Weights of a small sound classifier: log mel input, held-out accuracy 97%.
Rows from block 4 of a small sound classifier, named by matrix and row number. Rows with one number belong to one neuron. Each number is 500 + 40 x the weight over its row's rms, rounded and kept within 0 to 999. All counts start at 0. Numbers have three digits each.
After each neuron's rows are labels from the 100 clips, of 14848, where the neuron reaches its highest value: "top examples" is what is common among them. Only what is clearly more common there than usual is listed. The data: short read English sentences (LibriTTS-R). In brackets: how many of the 100.
# fc1: MLP up (model.blocks.4.mlp.fc1.weight, 512x256), inputs 0-85
# fc2: MLP down (model.blocks.4.mlp.fc2.weight, 256x512, transposed), outputs 0-85

fc1.144:551519517517480523496529503511501521561533505528532435511432456466506474489523467604536585487511488500512495545464542524507507549506520468504493463604485481470472556510458486500486531526511507496550548483502503503517492389492488491553498497451512559528528517
fc2.144:573516469542528514582548452491513499539523478484443492542465520509483497488535446506552491424504481484597482499540429522425548418455478471460471546567461512459486529508475460562498484451446516453478522534478492492495453519509542542457521490564488516485493512
top examples: voice: female (98)

fc1.118:481477553575540502561543545433477457453494504439508556530525453560551458513523504517464538524443516495541489488505514554479506466579435474445413563542519517432514446516520380434476576528500479506517544499496459517532438537477556573502519535424539451511500423
fc2.118:527511501490477566477484420435522484507542531546544458535484440478490524499493494531500534451473492511523530541508473356462553557522539508405550537468483524464525506487468532446477543497517457498545572517499454567470490528576489513480496517500460495486516516
top examples: voice: female (98)

fc1.181:554400533489446504507565491532529478566522493477467474490574452421487586510441489510561554514517515476518503503499528502528483522521475464490510532548522471439541516516503460448513557517523447482524537453473533574529514463442543401390499489494577484506503472
fc2.181:562586425460443490558479449532494501443474505418463522514447539480578524532521465460497466525511464484417518532534496502500448500501451499529509500468496529461460529504515483545465474454462631476498542472531437536507519597556457505445459497497404519463530472
top examples: voice: female (85)

fc1.226:497443508509500444488515487413457422463544464540458493521545473586567461485531482504463537468425468514537509512452506493532407472497437485512447530552489520474489535477493507439503511521565516523518543488511408583467542518523543526434478494481626465538487443
fc2.226:518485459488532511475494496459499527449521441506566535471504497451442521539490485540468513445531524523510494570506551540398500519518479465453521587493482551502547531519446493473490468496482547490506490523572518472481518490519603494467453491507452539478580497
top examples: voice: female (93)

fc1.61:524470511499543530548555527487473484575537466475490468476490496575509483501635443551594544498553444448562466510506480521530493450499487435475471516557495465515527522541521502465454460453485511469557522520491515468572546448442502455554469529515522544475479490
fc2.61:521520480520490516519469486517503517505490544490560494501530465515484532484487481482525506555524505500482475525498460479417543574527479427474491452485432597468507451476471492516498497500459490504521488467463470508429479532515519567421472421583478553462512572
top examples: voice: female (98)

fc1.289:508483508516577489485491520419496431506480500483487511507604461620522508514545547460501554465528501529546476485528556530515510519585453456517424548603468534556495473475466488490485548510519457506500525461525493511525448492494501583493500511435567464534465476
fc2.289:512511452535465551484454475461492535502512445521558470538559557457495541520484482572507440496459540551521456541544520554495505515564520463465492481512492484462552483511463532436485484501544476474468474527446516467415535560514550451411499552494456637457495487
top examples: voice: female (97)

fc1.442:503477512504563490515505525467542452500464466447520438534549436542470470488450582502525525457514464480494540393530534577484447542537447455467485540540563523537537501486518519560523508510519470487558528504503559490482516521488555558433528510497562580534523485
fc2.442:477457464485495449483476498504494435483545466441510547496532564498495582508496523509533508529537550467530446523527481392508458500456506507454505492564508483502444543463498535550507488500522524521468446542423500542443488555497527588504502451494446502476481481
top examples: voice: female (95)

fc1.391:598465538500514437566564501504464526428530529484434447442453527525465438535486502502505463506477480500511548484552499576480449452526499568504474523519515528451538568474525506601424524451514470452553546547508488469495458516431566499481540509477459420545504499
fc2.391:513349460489465429487452467423388560475447502530563449470515461492434469515490505570552535510545530481438504519436502447493532512478476481472474604504511497441420472540507483514483493495527525478514501504497518577477534488468481504412541465527449479438469443
top examples: voice: female (98)

fc1.399:496517466534543500534477529509488440474595448501531501442560495543492467568556505480522549480518455496570478476531523523547595478537496383513450622539495510514492440511440529484502453425487499423468513478518512553527482420475512479516580502559505487486535561
fc2.399:612450509494436468578472484427457531445540524544509525458584476500521464504450504507535468518500534466432454537501502500430502512507486530435563523525479523494520471527455497510468474513548504492473555445539534408452529500620508488431479527476481503443462534
top examples: voice: female (96)

fc1.197:588427538552511593506507443594513495492552445450519508443589525535484505490554470512522500530462512500600453503468509534511459493492565514445490588517535438504545542483548472486416522444563469408471459477493498564542464454428572515550506454489482495520435527
fc2.197:457517439538517528555468476507586495518504535542474488467511478428488522525453536543527547510440484458539449497472603466528465518504510471479469630567463536534517525474490519477434530532543426500505554531523505479477542451546483478458469488491498546543514522
top examples: voice: female (97)

fc1.286:482483494585548433571497509562573463524460406566484490553548464544483485482514499532461546500444458470528487509490529542485524496528460518550475532546401545464492455551439494495513515533465446517493495553469450525481525531476583481509487520498519516537423485
fc2.286:564479506460484506556519511496477526575527571474547513547459562504454486481511512602444523525491502501442414469524489370456517585521484509547500547500487535482448484460486464508463514494500520465490527511448465547509467503506507518417554493499516535507493478
top examples: voice: female (90)

fc1.65:448507500457509516427560535500502459496465630567526509474488512344466572577461497510464488520439445478487506493524513473535482532508490550509508570521457458499497504562499505478480486487468453502579464503493545466426421520503467442423514510577511442510511473
fc2.65:460490478446530510458402511504488463485455500505546514591451497498492454459519591508494515466496513519494472433520517406515481481496416498586518410498511512527462571527510532504510502474558477532489503514471407528549453496488544472578492491457547469515502461
top examples: voice: male (100)

fc1.217:562462506553512597471549518492513508625560456546453438563486429504505426516516524518538535465453456548589520510466529535507492496508477432482473489593522448469462532446579516562500539539546512445504545535509471508515499491505520445491484474500412547581506560
fc2.217:513543474524486501562549528497512527440517504502477472581514430566470517529508438508598509467538450528500504482558449463437498521522537499445482576502488466482491471551513464518470514473470506519463494460498500492477523531519462472426500457510469496417496465
top examples: voice: female (100)

fc1.95:521518434439492474497463513452420482543443480505481521446511547527566487544591469525470454483391477514426503497506479552542500454541549552447545572543486490470554524512477444483503501561543458476554517512479550481505486517469489478458511424474479564501554494
fc2.95:444567488498471499451483516475532546476490569588469549580499466508547498477466574502462504479529458505474503524519561518461544524533600503477525598487496493533548528450528476515527448491503465528550526473534515502465515398503467457427572533552473494571521463
top examples: voice: female (93)

fc1.240:584572531550485475446481479531532467568485519541496435535494470475506397530494542453467487370490517492546508568486528544492507458472457494477475512529532511440547496531528558530539537485521506476478538452531538497537478496502490502452542520428497488499562507
fc2.240:499429441548507588574506511578460531551494468504453452474446463506489476514448454589541529540545516479475492494497518517478535494475497536501550634463477464463469555537476500485522473476463510549484541500463450455548496490529535464501529515541494509482474548
top examples: voice: female (90)

fc1.67:523418471525639509495494498473520398478459483500441473483625515634442477511525488521509497481508466532481554477525531556479471481479493436465491554575507521482491484534502490423466497470508449433540521525503460481480541518505587509517457527466554545465494464
fc2.67:518492406485469463529476507479503560528577471482516524569549563426496485499510562539470500523554501524486515482454576464486517575571485442526492516523538476519454450460546528486510522516532498537524483444559496522470499467542449586486463561536441596478589519
top examples: voice: female (96)

fc1.266:508448549513481568468530526491548450512465470498500424489592473526578557467474524476480452540584471563558461504554507482495506494513513429469531554541440459458451509528517529495511482448400453437583474492476470510538609438520537419490563485504561451483502545
fc2.266:531576408552490511488481481453565549478542484474526546509543515481462511535514499484497545503467578472505549527512514575458604548484497548516511579510548493474488528484459477538492518499535485507491505496528496520488510514533481506463378505447505550483491493
top examples: voice: female (99)

fc1.128:549572509496443445527518492505648511498529484467428516504453508531500447521519535502518493475484502475466523447489451443451534452477531396513556554558453484464505533446424491498503474471479504486491543532502523461511468485551493460477516427412541472508532538
fc2.128:525478473511459527574485433465482559480521495526473521464523437483503551500580498490432545485531440560506530473482525472445538493533574479410538480473430483500480555494474488500486487471520481485586520448455470512527530469513430526491487559453442444479534454
top examples: voice: female (90)

fc1.72:550457483502485434550550496583521493552549486458451412507579498519458445441489509496451471443479436546531469518536545520488471485502447436493456517583489549489503472505438464533490499506431499497490518515558496469519499478468543573574507525532531468553467456
fc2.72:523497454438496527511465495474428478509491452384499489514461541552541467516493483513486465548453533542480417469447456569483530445420439426519490554521485493462385480540505446458453517522487442482473424567376504605464474489424516538475477504530481543472562501
top examples: voice: female (91)

fc1.32:539517508567573482549500456506600527496490452520508459495591480536470454510497567521572562510447534439468438509452489467519542496561501485484503629480485513462499489467452484508531529475458509517505525536499518505521507503497497486416591443425465551462465498
fc2.32:472500451447543493482486511466406473522542543509459524514545491539457463511483493499489556452527469519445519473461516476450537551479461508497482609473508549464451496514424502540470533500503545464506523500553477468499515491584547507513574452484480487490497554
top examples: voice: female (94)

fc1.325:475509485456491502509504530482451491524500537511558570482458493387529448467446471481482495543398557527470471524451505492515471499487582530483589545460513508448508499521484473443474518484499470560519421519483513499423459403487492487463517456508492556476538491
fc2.325:523596469495542486452516516444480574508527492585482542546516449537515517476456479450525513476527467531455520487489506526495460508515506478538455414507503521504537506525522529456532517477553460440515548474594463506509490442600526466484511475522527466505582523
top examples: voice: male (100)

fc1.309:494556502501521426506499491467503410497574488441484450528502498542469488417542548484515507593562499517495512486486559576464464508545485462463440558560558499490454509485454504540496510473536507512563565416479445497500449466502529480521499473422504492532492508
fc2.309:521538475532509621456512478528506510513474500512523487550535530453478455461605476527501480527479498494593462442483435535526490537559503505520478395486479454518498507589486471516456458538498469448509459525425449469428524474458445594462509494452493528493472497
top examples: voice: female (98)

fc1.122:543499481510491541464568533527533494507464500515557367476474455535446506495518420568518506455513468439511464501472497550449473588528438496507369584496437577568507502454507492515522481492499486486500507536497492458453570450483587543537476436483559496566537534
fc2.122:514517554504404514497494478550463496396523498388519522515481514473485488461477442562514505494555403529564445524483477559447446485496490480553505462483583534476460516454518521481528562523463593494484469521479464525530522537522538535476503563530451541457488501
top examples: voice: female (100)

fc1.193:470461454531475486463524488482502493552483531468571487485561479462519433530529515434518441513455533518451497518403525560532533498527444480396458568529498523459513555489460468495461457482519496517492563526484457445511519482517476421487517454538497516493468508
fc2.193:452500444518410440470509488525476573460503479593425433521533455524501541506454502513550500499514552535447481562533542471434526541489531525549507529554416471534466540508486458581473495478494522479530499544487486432488497528488476462485480536495509580498546441
top examples: voice: female (93)

fc1.313:551580462545435532508525497500567518415486563454456452479563496468510429487485479509495508520444459459576492487460473518445464522475492512513508594557459485534528493522515480503405479514552498525489581535492489374560539510501528443455440511536551485471530534
fc2.313:481474519499483541460505456483482521448510480585545500512520432521535545517561459491495495532553516515443476494495462570529527490538484490468573508472451465490499478500549529582509512463405570606596454541492507525476534500519491484459559522422487522470482491
top examples: voice: female (84)

fc1.246:565491514541493405514471460529485505491526474484465448513512429527484416494506486498500475480419540528495435492480536529512492459482508489449477536539514489476502421487453488526486503485534506492529572490466511534532488488534494480441438507448553403525573524
fc2.246:483430482480485537544578427466473567474520457558541535511413509489449493490540475580567471498543459493426483513465481447434475506513522542408496576509463474517403458486411451543487495491496589492519484484486528385483510528522504488456518551469384464507522500
top examples: voice: female (97)

fc1.431:541460526474490496509464567543440461609467524522437510540457430478549499575486461509499502474452533515488473535427516557539431453523522446459480566437507575491523470546464507499520524495542496505449517524490528590518509467496569504441539504470454522467498482
fc2.431:479500455526448533475601454459523535524443480481512474467505536505451464505453497529500559457511441454507535498548448401475520512438503592569523507506470465484484523515514510466518451548479455488499524513462505469535455508476521479511490458495541530496443480
top examples: voice: female (90)

fc1.62:549492495487591501486487520501428476519528520536439506511535512550378509565527533509499506500542510467527528568556516521519520530571504418457464597549494538522542531437470484459496500459455505475511514527504521503463534530469515566549469491550537611521445491
fc2.62:551543464431458485474469459512521477468528484485542471499558497442546493504514455541473513575504477544500522489522457465480441464523437474504488535559511539507484488478441492438441484488516492559468525513522452540456493519546499541421512509503459498456493431
top examples: voice: female (96)

fc1.413:571555482470487508512508524539510505565510484567481435553432478486491446488523472556518537489528506493540456503461522573468509540517472489513512465590541489492489504511476503516504508541526518484551533487504510479518527462498524531492459511474453512494532499
fc2.413:540462495554466517598544528526458498517528456482471513519508508590494557499573453501474478494525451421508489481515476507508519483504464424493459476491496529566546511503458460502569533430463548514481529541541495506484514461441500519496511496612526473450399509
top examples: voice: female (100)

fc1.445:494535516478544563465506487498481477598514540503498408505465483544491437496525488532527538497499482500533503477510547537504522484495510442462495457575502499470511507522505507537476524511556522461538528518505526481565516475510508462552435528474482552524498486
fc2.445:542522496552506470515501527541503509451542458548431488555499478531514462486474504451500471479473411480501511531530515550510543515544443432488465549540488490534519511496540529498530520455530494532489503477488505444443449473497535512499547405662597456507461480
top examples: voice: female (99)

fc1.236:492491506551493468546483477507485527541486506478467530461490467487477395512519538437510446477484493494464516501510496464486496451394536374496541505524523534407554474558535474453527526461577513461504490547529532495505442448551503496383494483456449519491489502
fc2.236:547527508520510497537460484521545524556510459495428495531467521541504454490445523547460544506474518525549446474486507510463567522528481481474493662558460460478452510488458528482498481499431539448527571498574455431510528517558482482499478512532568458505416514
top examples: voice: female (97)

fc1.427:527540469561490455541485543542536489559560467501450447493518532557440428466502524475530443523382506455458540522518474486492426478490471418501456541561504543469537509504474490492574568497481525469485546541511531413509456516448506524431539460454563547533506491
fc2.427:522414459484522498547440513472478536555464537516463444496448470478476538459490509515443490518560411556394489546398546517445478517522479492439500594546431452481471471524401447518493505515563507473583529440501498472528564503524500509489491471510496502472477495
top examples: voice: female (99)

fc1.152:465532483581485509503561468488535472562539485459495511440518476619502467521520402539511502449498467497574516475521490485445564491452451526438515582509556569472534531542503498515508512433540561468514556499469510585530467502504441539577464518517541540538531513
fc2.152:562422499477444532467527489527505428534465534531536539519497469463539489447486542521536620514519484466425518509430549465420487529552474548536555662467512476519487525518508527566515535472497476567515552463565466486512429481593543501479496472488508481504525488
top examples: voice: female (97)

fc1.338:515490473531583538569572489520507452456524482499481539580570482517426556526524476464548562459528463490503517449522498533511480508485450447478450497577468548519521505501478537548469504454544461462596545436583437506503535462510556502511541509475584479554517523
fc2.338:555493397453469540529474469482479467484532467464540530520503567420529520474502522573519419498535515530519547496498545481537504550497455522514511383490483511432483464451481506497543516477485533505534471480471497506449520537493568542410489520493404562425548463
top examples: voice: female (96)

fc1.372:568491539481446519472562510542492511548506469559468431530440459469463515504531496572640527441528478561553480489461524551476477541509452515482526471506505441509545554479490480528516522529544510506534535510435492485514485532544539451545442492455512532488491527
fc2.372:552486459485559473519499489553500474502492484431487575542511481573484559443517442502521506467490429522589484432507425550531550537535481525526513454491525494485492533411452490523494545435476530546470513511492508477509545491410503537516543455590507451423482490
top examples: voice: female (86)

fc1.283:444497538532549450447456449458596461552535490436485510465591452561549397466544479536536487489450499511464488507517477473494448521469550461486537581554455442426489460470491547440488435427498491480491494501538531476505509494476511506498521471508517538496477482
fc2.283:525523387507508508537545444539568532486574456555510528597551483500501521523427490455557436462558507522500453527469575511363466510534526457497501508491500496518554475427490490546503581538501532513455478449528462477472482486427495523462483481465448476532489472
top examples: voice: female (93)

fc1.203:567558456500487540511550504518532515538487518550497472519438480488528489455536442571545556455509514534537530562447536549471558507500559479509487482539510490503558545510488506545523538536513469433518564465502562533546553491533521466506467469521486523454515534
fc2.203:572505492534420532558536442526513480464504429520448484534516518580498498485501480485448471432522481441471476522527459487510504493519446414462435531565470551542530555462536470537517494450496546485504512503548481411477473520464590511542522520622507471539483539
top examples: voice: female (93)

fc1.282:506554518487500511542559520472457538546484483528453444488490464548498484462561515543537552476502513461551489504479550539475520528486450448515454505593513542503507529540470525566492513509504518430583517490484587500549499525509545503527476510454466515462511482
fc2.282:568458538482461460550496494510510454447538524497462509468534535577520488516524492493493473515539501486532491481475437499477521474507498433441445538535494499483476525431470466520531494494485567520506488442495499441447526479483482521476542444598514458475432522
top examples: voice: female (100)

fc1.346:472468540474489578510530510440523547474499523485467543545509513397523572438476546512467528478455455560583460498493481533476533495556480525484548554465512485531496482462534487505468455497529494544452444446478495508419435468476487533496449456489471562477524509
fc2.346:487584558521433538479550545523501402557513502483474499525490463467538479541489524427479442557487490485548516513545512505574444476459487504440507543493545480512562514478601574503532536490468510495459537500573565534470493464480470476595509468511480522533514498
top examples: voice: male (92)

fc1.80:504487491404585517608530492475545411485574392485450520502565500675480537468561499540500497517501496487521509475518490586525497471500493436452411528615525537471504506450508464453491472471485486523554552488517494542520503478521496543484463522474615535548504480
fc2.80:579496458469474512499444494473493543489548500450534540444538545415453471476519507498502483509519495512521521560488526511427529551549508460506498490561511514496509443451520494506509509596502496469516525480480518560433507527548566562434469577584461572498558504
top examples: voice: female (88)

fc1.415:580493550617477455521521485536557485508515422491503442542529447513555403470532520497425501545467482551447512495460515476471429473500525475456464509514518504417474475533454558487503474450480527451456503535441535444564470450457560438500513484437463516562538486
fc2.415:508438507449560526533476491571434552467512466503527499524402465529532467487437408584461549520559469508424468489520547486387532533520564496419469560500468506549439531546438479554512467493531512495534496513514511450534469498478504463496518514491537514480486502
top examples: voice: female (93)

fc1.481:511567515547516525478527424530555455514602473552480497496544506551572522537534567484502531514476480531506573497547496519582500466503468471441458568548552497444533532463483442480477561434492527523486571536542509573523518504414459536488574528435486490494515492
fc2.481:548440430448467545505501459515412502536539514447484521511444527500491557524554484547551478529494550504523493549497508442433516567469535501507510549486438476449424520469455477509488461485544471430513525441477504502466488499527506497442514511529437520510508456
top examples: voice: female (96)

fc1.303:457544549496474543539500439481456567446470510416567575518463500344514606521511511503509490495495473512502523492452506519459542492539498557459583520465514530496524473551548467475544444424564472483525494466497486423488456527546521486492500474516470505520480554
fc2.303:485534518521527502590494510492468485487517538492471475498515528538528551585492593435448496441436528485532542491556528497548536499441422452564461475474549511528561478457538536481548509499516490520484530479483488589518506512505467473515462513503474493493465509
top examples: voice: male (99)