A small sound classifier, trained from scratch.
Training: 7500 steps, batches of 512, held-out accuracy 97%.
Rows from block 4 of a small sound classifier, named by matrix and row number. Rows with one number belong to one neuron. Each number is 128 + 24 x the weight over its row's rms, rounded and kept within 0 to 255. All counts start at 0. Numbers have three digits each.
After each neuron's rows are labels from the 100 clips, of 14848, where the neuron reaches its highest value: "responds to" is what is common among them. Only what is clearly more common there than usual is listed. The data: short read English sentences (LibriTTS-R).
# fc1: MLP up (model.blocks.4.mlp.fc1.weight, 512x256), inputs 172-255
# fc2: MLP down (model.blocks.4.mlp.fc2.weight, 256x512, transposed), outputs 172-255

fc1.485:100150111139117148161119113136131135118103138157179167132143121125140093140105146142141131115122124147113121128127161162124155117110137180152103151141117100174124181133120100104142151143118159170121127130137076148136112083129139117114108148145158130131
fc2.485:111166156102140145072139146133099155147159130111131155139084143156107165133114154115135100118120116116104090101136138088110082124138115121133148112101136084131084101113178146157098112126152138128080110063124137142144101092164120086125169125118122150145
responds to: voice: male

fc1.298:128130127122160132139104159141114142183120141114148146131070128157145153086126112110140119138164173175137108114121113038118105212150111102122190146135128124133112131146182128103084111137148140113125104133121132126089135141134123111103134089149113092107
fc2.298:126134148134131104145105136107160123177147136138118175094142102128097105151073111168120153116136129117148139143121148180179164132100103162086109133166167147191142137132076144141121131175071141114130124162140157108129149159109160130179077128121140131131
responds to: voice: female

fc1.254:058098132108131126177142128152151122105106116121164101120104120134119097104105141128107112156115189109124104119121077113101126137146138135145104128139044105140115165143126149163111133109137132171119130168147119119091109069134144116187110129118166132160
fc2.254:178138104146099131109147106136143142062108135113110133113134150081106126135191139098118122137163151149118143114112156125108161133092129107115120168092116130128097136160134111115116145122142119146126123125104138107140124155141140159119112095070112114140
responds to: voice: male

fc1.442:090131133157093127145134116167139128090148112137127145144133173156127111135111084136141134163110180150072131106103125126135137164096115110130136081110081072100154158153141149147141095114126144171122099119153122138151111087081148115182155094137162126149
fc2.442:120098107123143153114168149123126161120119172115121144162111146155126118140142144153118117119179117159124109168113178156074143109145126137124129170142116169134131138096053149071129127135129128156127134139146160125121118119103120097120131095126122104120
responds to: voice: female

fc1.243:092060160134097128113137148186100147126145106107116110136128209127122130143118101103116118168128145117093131132120104118108126134098122103093113069117078089082135166129161106098099123078136106116152108175147127138115117090120135108129136116148137118111
fc2.243:148133062107156129138132099168143128121136139136140165125132123119114156088121143114122165091123133145141129150103155165106166177124116182143144088120137165132140120141034150138117166132133132105127144152099132128151158155100150113133120085091154133096
responds to: voice: female

fc1.211:096109111147130127172118119110148141128112114111171120096185130151113104141120082151113124135126135122130092122121078125120133136115144155111095119138095096138135125165081112131111154110125107160117106107169119142116137090123145143149105124138151131131
fc2.211:110151147117111082075137159111090162105142141132097132143145118078131132176191150135154140159138104183122111123102128081122109142105101088135150144134147158127134120114202137148141094162156106182142083101143136087127143157143113101107103177116108146136
responds to: voice: male

fc1.356:150129152176122116130096127137138133145070110141104115157085159146118147117136136130087106154130148123108104123130106129109115159120112134116115092169117092100043076131164135168120135125130160152078164146129129142152087159051057120119137131175120107119
fc2.356:122110082137125136126163132113100134077150165089155122181169136110140150096100132172157123092127144131148129154126136137149134158056175139131166139126130061162184114124080129103152131125108135070096101115114142105102109112148150102142129106066184141145
responds to: voice: female

fc1.479:119109165090119146130143154111144081078098117117123095145094124163110120139156179089099134135119070145145138134139141162104142132114143185135131140146166130114125133110068143110128158128148121141086125139064136128115135125129129139089145125114100134116
fc2.479:105145134131123107134123140163145139157140133166165159111131154090095116134142115145106130107108130125107139105092076097112075173121139137117130126135137124128099127113196105149125143126162141130095105088198106127116114113100102127153144173134124149146
responds to: voice: male

fc1.296:159150124140168127124109127131118133121139166128156136105120123160137153098129059124124117168139200119122149080116129139163192125119172090124114100151143146121137118154174171139151135134146142078125142115076114141131163140115076140099117134148132137169
fc2.296:096096106146142106081112111140164139087140145089108100159145124095131137176143158186117123123100111128128128128133126148142112134115122102143161101126111139139115145151105132117150132074100106126131122112126147131124134126119154119157115101122147143131
responds to: voice: female

fc1.425:170121170143176118171120123164120152132126126139132159149086142139123137124086098094123140149121157142076081128106127128088129170086097114135104084138115139088114134116175171147119108151130113127141136141147134116111099102073117084167149138146167128160
fc2.425:133126134160131151183133115153145115120138161099143151159167160139126144127158135145115154123137160122135117145136185155080159100144137100120117150092137119160154129168012118066092127094101116136140152143102178108100098110114151150109117118143148125120
responds to: voice: female

fc1.403:092065129152148127127070121105123107121088138122150119138124124137103156108130151171103151129119102113156138130166120132137140105137118177075139122154086113133142157085080099142101106150113125144159095130096113151155117073117123129143144122149140128152
fc2.403:127167133093137128109167094076123115150114085114126102117147107129144121157060138135128139115153115106129108135153065120152138158100120130178133133128098126125095119113132084128186151092160096125138135128173093158137136106103139092084133133135122123091
responds to: voice: male

fc1.409:103054170144120130108070152138132147128125073081156138156120145111144136117083103152131155136108093118154096143128098138092136111136134179127140153085111118137181117135104130076118132115139106143123114154117143129093108092141123118119134094148144111139
fc2.409:164136130112098135158147150107085122189090165133159122166137117109130117160153117112121116133121145149139118112115110078146155152137121137149100152114074157141085134089145094182152114129127136102143148150133119131143075185115101120125119119120118144117
responds to: voice: male

fc1.107:090096109107153094165153135127097102136126122129151124111147144161138143104104131099092153116129107102126115134138126166082130113127137188144185152108101100122135152117082102120102116145073152147109116168130138112140163144134166117155168118186147141141
fc2.107:129123159120096148125134122142104085144109105130150116127117129111138142126107144129154134128134111122103111134161125043114160131124172160162085113147101121105111157113185137116146095090162103130144133091156143172115144156130111136094128132128140168118
responds to: voice: male

fc1.64:136138149102104088154137139127176138114164109149105149148121148127105122084134121141146127159092155128096114126143114100124142127103127106100152121107144141154084134147177159115128137156126113163088105131150127127086127133102094108137155109154160111142
fc2.64:117149108108119161137124078125133149101143113106157118161104160094125141150126121121112157144140127172141162111109135229119130115140147108120150125115156146117200144112009149154119134162139146107121119098086167118124160084114132133150101152147123112166
responds to: voice: female

fc1.25:143096107150136110154127124157116118192113116154128145129119123139108100128097125141144135143114143107099085104167125161157125163139107139116104062124102130173146142128115121106092096110108102146119156171168164114124119081110177110148120143143123094131
fc2.25:090185110138148154125176137167118124150115148076112149103172178083170109122164136132098184134144093131120120088135100127122114123096089124149112152138091076135120135126108147157133129119128126100103114103115129140136171132096098118126101114117120121119
responds to: voice: male

fc1.88:119076134160133124129127111118119136157108113122151108147132136115134158082161095117118161108130120126127145160113153192119136117159143163111129126105126123129152114085123141145101147139131108141130095165093136141168184091123132103123128169133157130179
fc2.88:124155130100149119130102139092104144130167122108135130111150157192144157079086146122101130101134128094085141115133110070111119128109126132164112117136109117114097131074181124196165099115133118125097099132130149146137126134143121060127133114126118151148
responds to: voice: male

fc1.323:127113172131140132159094157156114141095155092133147110152085109166121137089149108109138127136127137121142117121114148065139121142106120132096134117114133111083107120127128166110125134081124162125111114108080138142129149143107086128107158136127130124105
fc2.323:105126103134127137155107125137113108139131154106133142086131117132112175114073141154152148125154114138163144124143130208160134159138134159073150154170094086149143124143120157106112156136117117124124139121084119103115138114123159122189091108122142118177
responds to: voice: female

fc1.242:117120124146094113134127182108127125136186136074119097188155135161111133116120116129134107122097143110154132167108091147173113112103097178118085139157113112149141128156103104096113144125127151092118134150122140138129123078125143111134167124099138091172
fc2.242:138151135129146154116130073170124147128094132160136149133117115164137118188120164122140099115145111092122135152084116106117139148139097155122097094092134147108161108136145104128123163086106154109141117113180077117136133123144153119130121163084176154068
responds to: voice: male

fc1.196:062122125066087120160121122138141107088127128112183105122144165122137132132144100158120123097101086111152126126128123124112153120143115174137107137144115116134130154118071143118121117132136116119141123157142112118146148095130180136144165142158164165118
fc2.196:157081139151109124143121130179104142134139157129157138135128099146154168049157125145092131106100141106144149156110107068110140157141110131141126133105106144133089131106192094169144165068144114133098116111149101128141142171134109136128153158096103107150
responds to: voice: male

fc1.246:139115120088165116122091139133092136126179103093140146126099085131142120118160088079146099185143136140130128130179151104104158170161130117112134129116136151106122113115148122167106106138088158106079119075105106111085156152174107133118127153143113114149
fc2.246:098123105102140145130103131089150116134146152126113126124171130101128086114120122105105124127135137137134125125129163164144148101126125161146159148158090150106160117144089124107105127124111123138119160141128177152116153118129138140195073126139137088143
responds to: voice: female

fc1.240:184123117115157077144100106122129112128116122138132128137109125145156159162154146126103141114148164086147100125110145091128154128147098113135134114150115125098090130123122125169107059125125158123111112098096147137082115130142088089099132150159119091130
fc2.240:101103122154121078107107125097161141114117095130107122134177117109140104124113089139134124143091138137120159127143165144168139116144130084063169091158108106166127111090077103094106112163134124140136164181128151129145122108138131140217126095182119146129
responds to: voice: female

fc1.271:136144124124131108151061118177122148122152116099105122153153136152130161104137135080135103157125104131107123103180120113132081130074148105129160111142132171106162137124179127162131127128119146122095150137089105165120116125095090130111131107138105153154
fc2.271:141120140098156155139097102184147156094116113122137130122119109108122110128158158191123134161086179140149138139119183142162182133152145163091112116143144122134162157172055141135100142095120133116148113148075158129124100086134158094117135114125105075114
responds to: voice: female

fc1.327:148136131142127134153125124153094108131109128095166116169136150135119117145095090106102102137152213110142122068110153104142099128123136127079152083170125131111135141154180110126098102177133114135129136099091157144101132096107123152079172093158122129113
fc2.327:094088124157129143123153111143163103119145121087124140127132115080108165099193121101164128125134136133185123147110185179157174121155138148095118145159133115136136134161088063073117114110068119127152127154124147110122128122128174119164126123080116130117
responds to: voice: female

fc1.13:115100094103143116105133164166134168131147113146156169128113155148108063086119104075098145144112139129113115122099136114117114163110107141144123123091081143105153139118144117112112118151114138116094167179148072131104105114115125104119155112150105114129
fc2.13:167139103147129141153154114171123118130114159089108167160113099095101162138124132117132119134126097147158141120132152150144123087094136097128157141148164152154137135162081197135105141127141145095123131142095124143120165128124153123107152107139118144134
responds to: voice: female

fc1.344:103080149131119114141160122139140114116112098130143124132120134144101125130114105113122152128128117152152141141118145187108116116112098216126141161120107127158108165105102081135120113142080110156122137129130156153154148107096180129127122115135148126149
fc2.344:101125152138124155141154134132111114146102126144173157141152133130127172120122145105149113139115098097105088147148111051097120155118157131130094106114127143075107122131237130158105120136139131106144101101156099135116150162176110138108147093121144134169
responds to: voice: male

fc1.58:170134172137148103105108133101151105139150115143111128093119102152148118163158096129128111188134118129119098129129111095116165131169123096137108092120136074074102109133153144128077089122110167130139109109135132103107067188138069130132195138133156120128
fc2.58:122110099144132120146122100111120137116146145130106121128162115135114130129116107147150107119111143162178130138146099162134144106129106137138172141123118168153121105100087144102139149127122121101086126144154158132120162111095155168152096155172113085115
responds to: voice: female

fc1.365:134109132128103127181112104119088136106159116113108141105162146178121132143098078107083082165136119162070125165136110094179088106086121127134186124129120142137130158166103141088124098132163175107111162164128143119103116126132115090140150146136156132142
fc2.365:122166156157110121152150151156149141170131165127098110172111104109113115142094127108154171101143150094178121186130125169123186099158113124108131143104143132139169126076052161107090123142070095122155097118121165145131119125128163140144077111095110147108
responds to: voice: female

fc1.282:105118176112122117162105134116126117152154128139155149127112170135142160140131093075135121141154157080136105127139107123166143152119129125139175092134123127117148127124173153129096132210128148106099107090132177184110143109122114125100125121102118124110
fc2.282:114123128122109105122134124190101134093114143160119145141137141128130131139074113092144132149118111156130104126116093199112141143137090108051117122120151076141186134142073151115084115126148132126149125150096136136117116142098164131116115127137098108074
responds to: voice: female

fc1.176:132135121165148108136099143162094143137164152156163152115120126132133117156114107132113081159098141123155126102100151104124134157096120099136108121153118112113128160134170117100125108133138122124150165081089130148105140123107113101125138150121119141090
fc2.176:159097158152127120161140124143155092093142109134095142124154116110110134144168137129131139079154116094118115137125176219122147101142128105072112106141117134175166126125092119111119123146155108107138139168099129119127115119153133130159134118171115100177
responds to: voice: female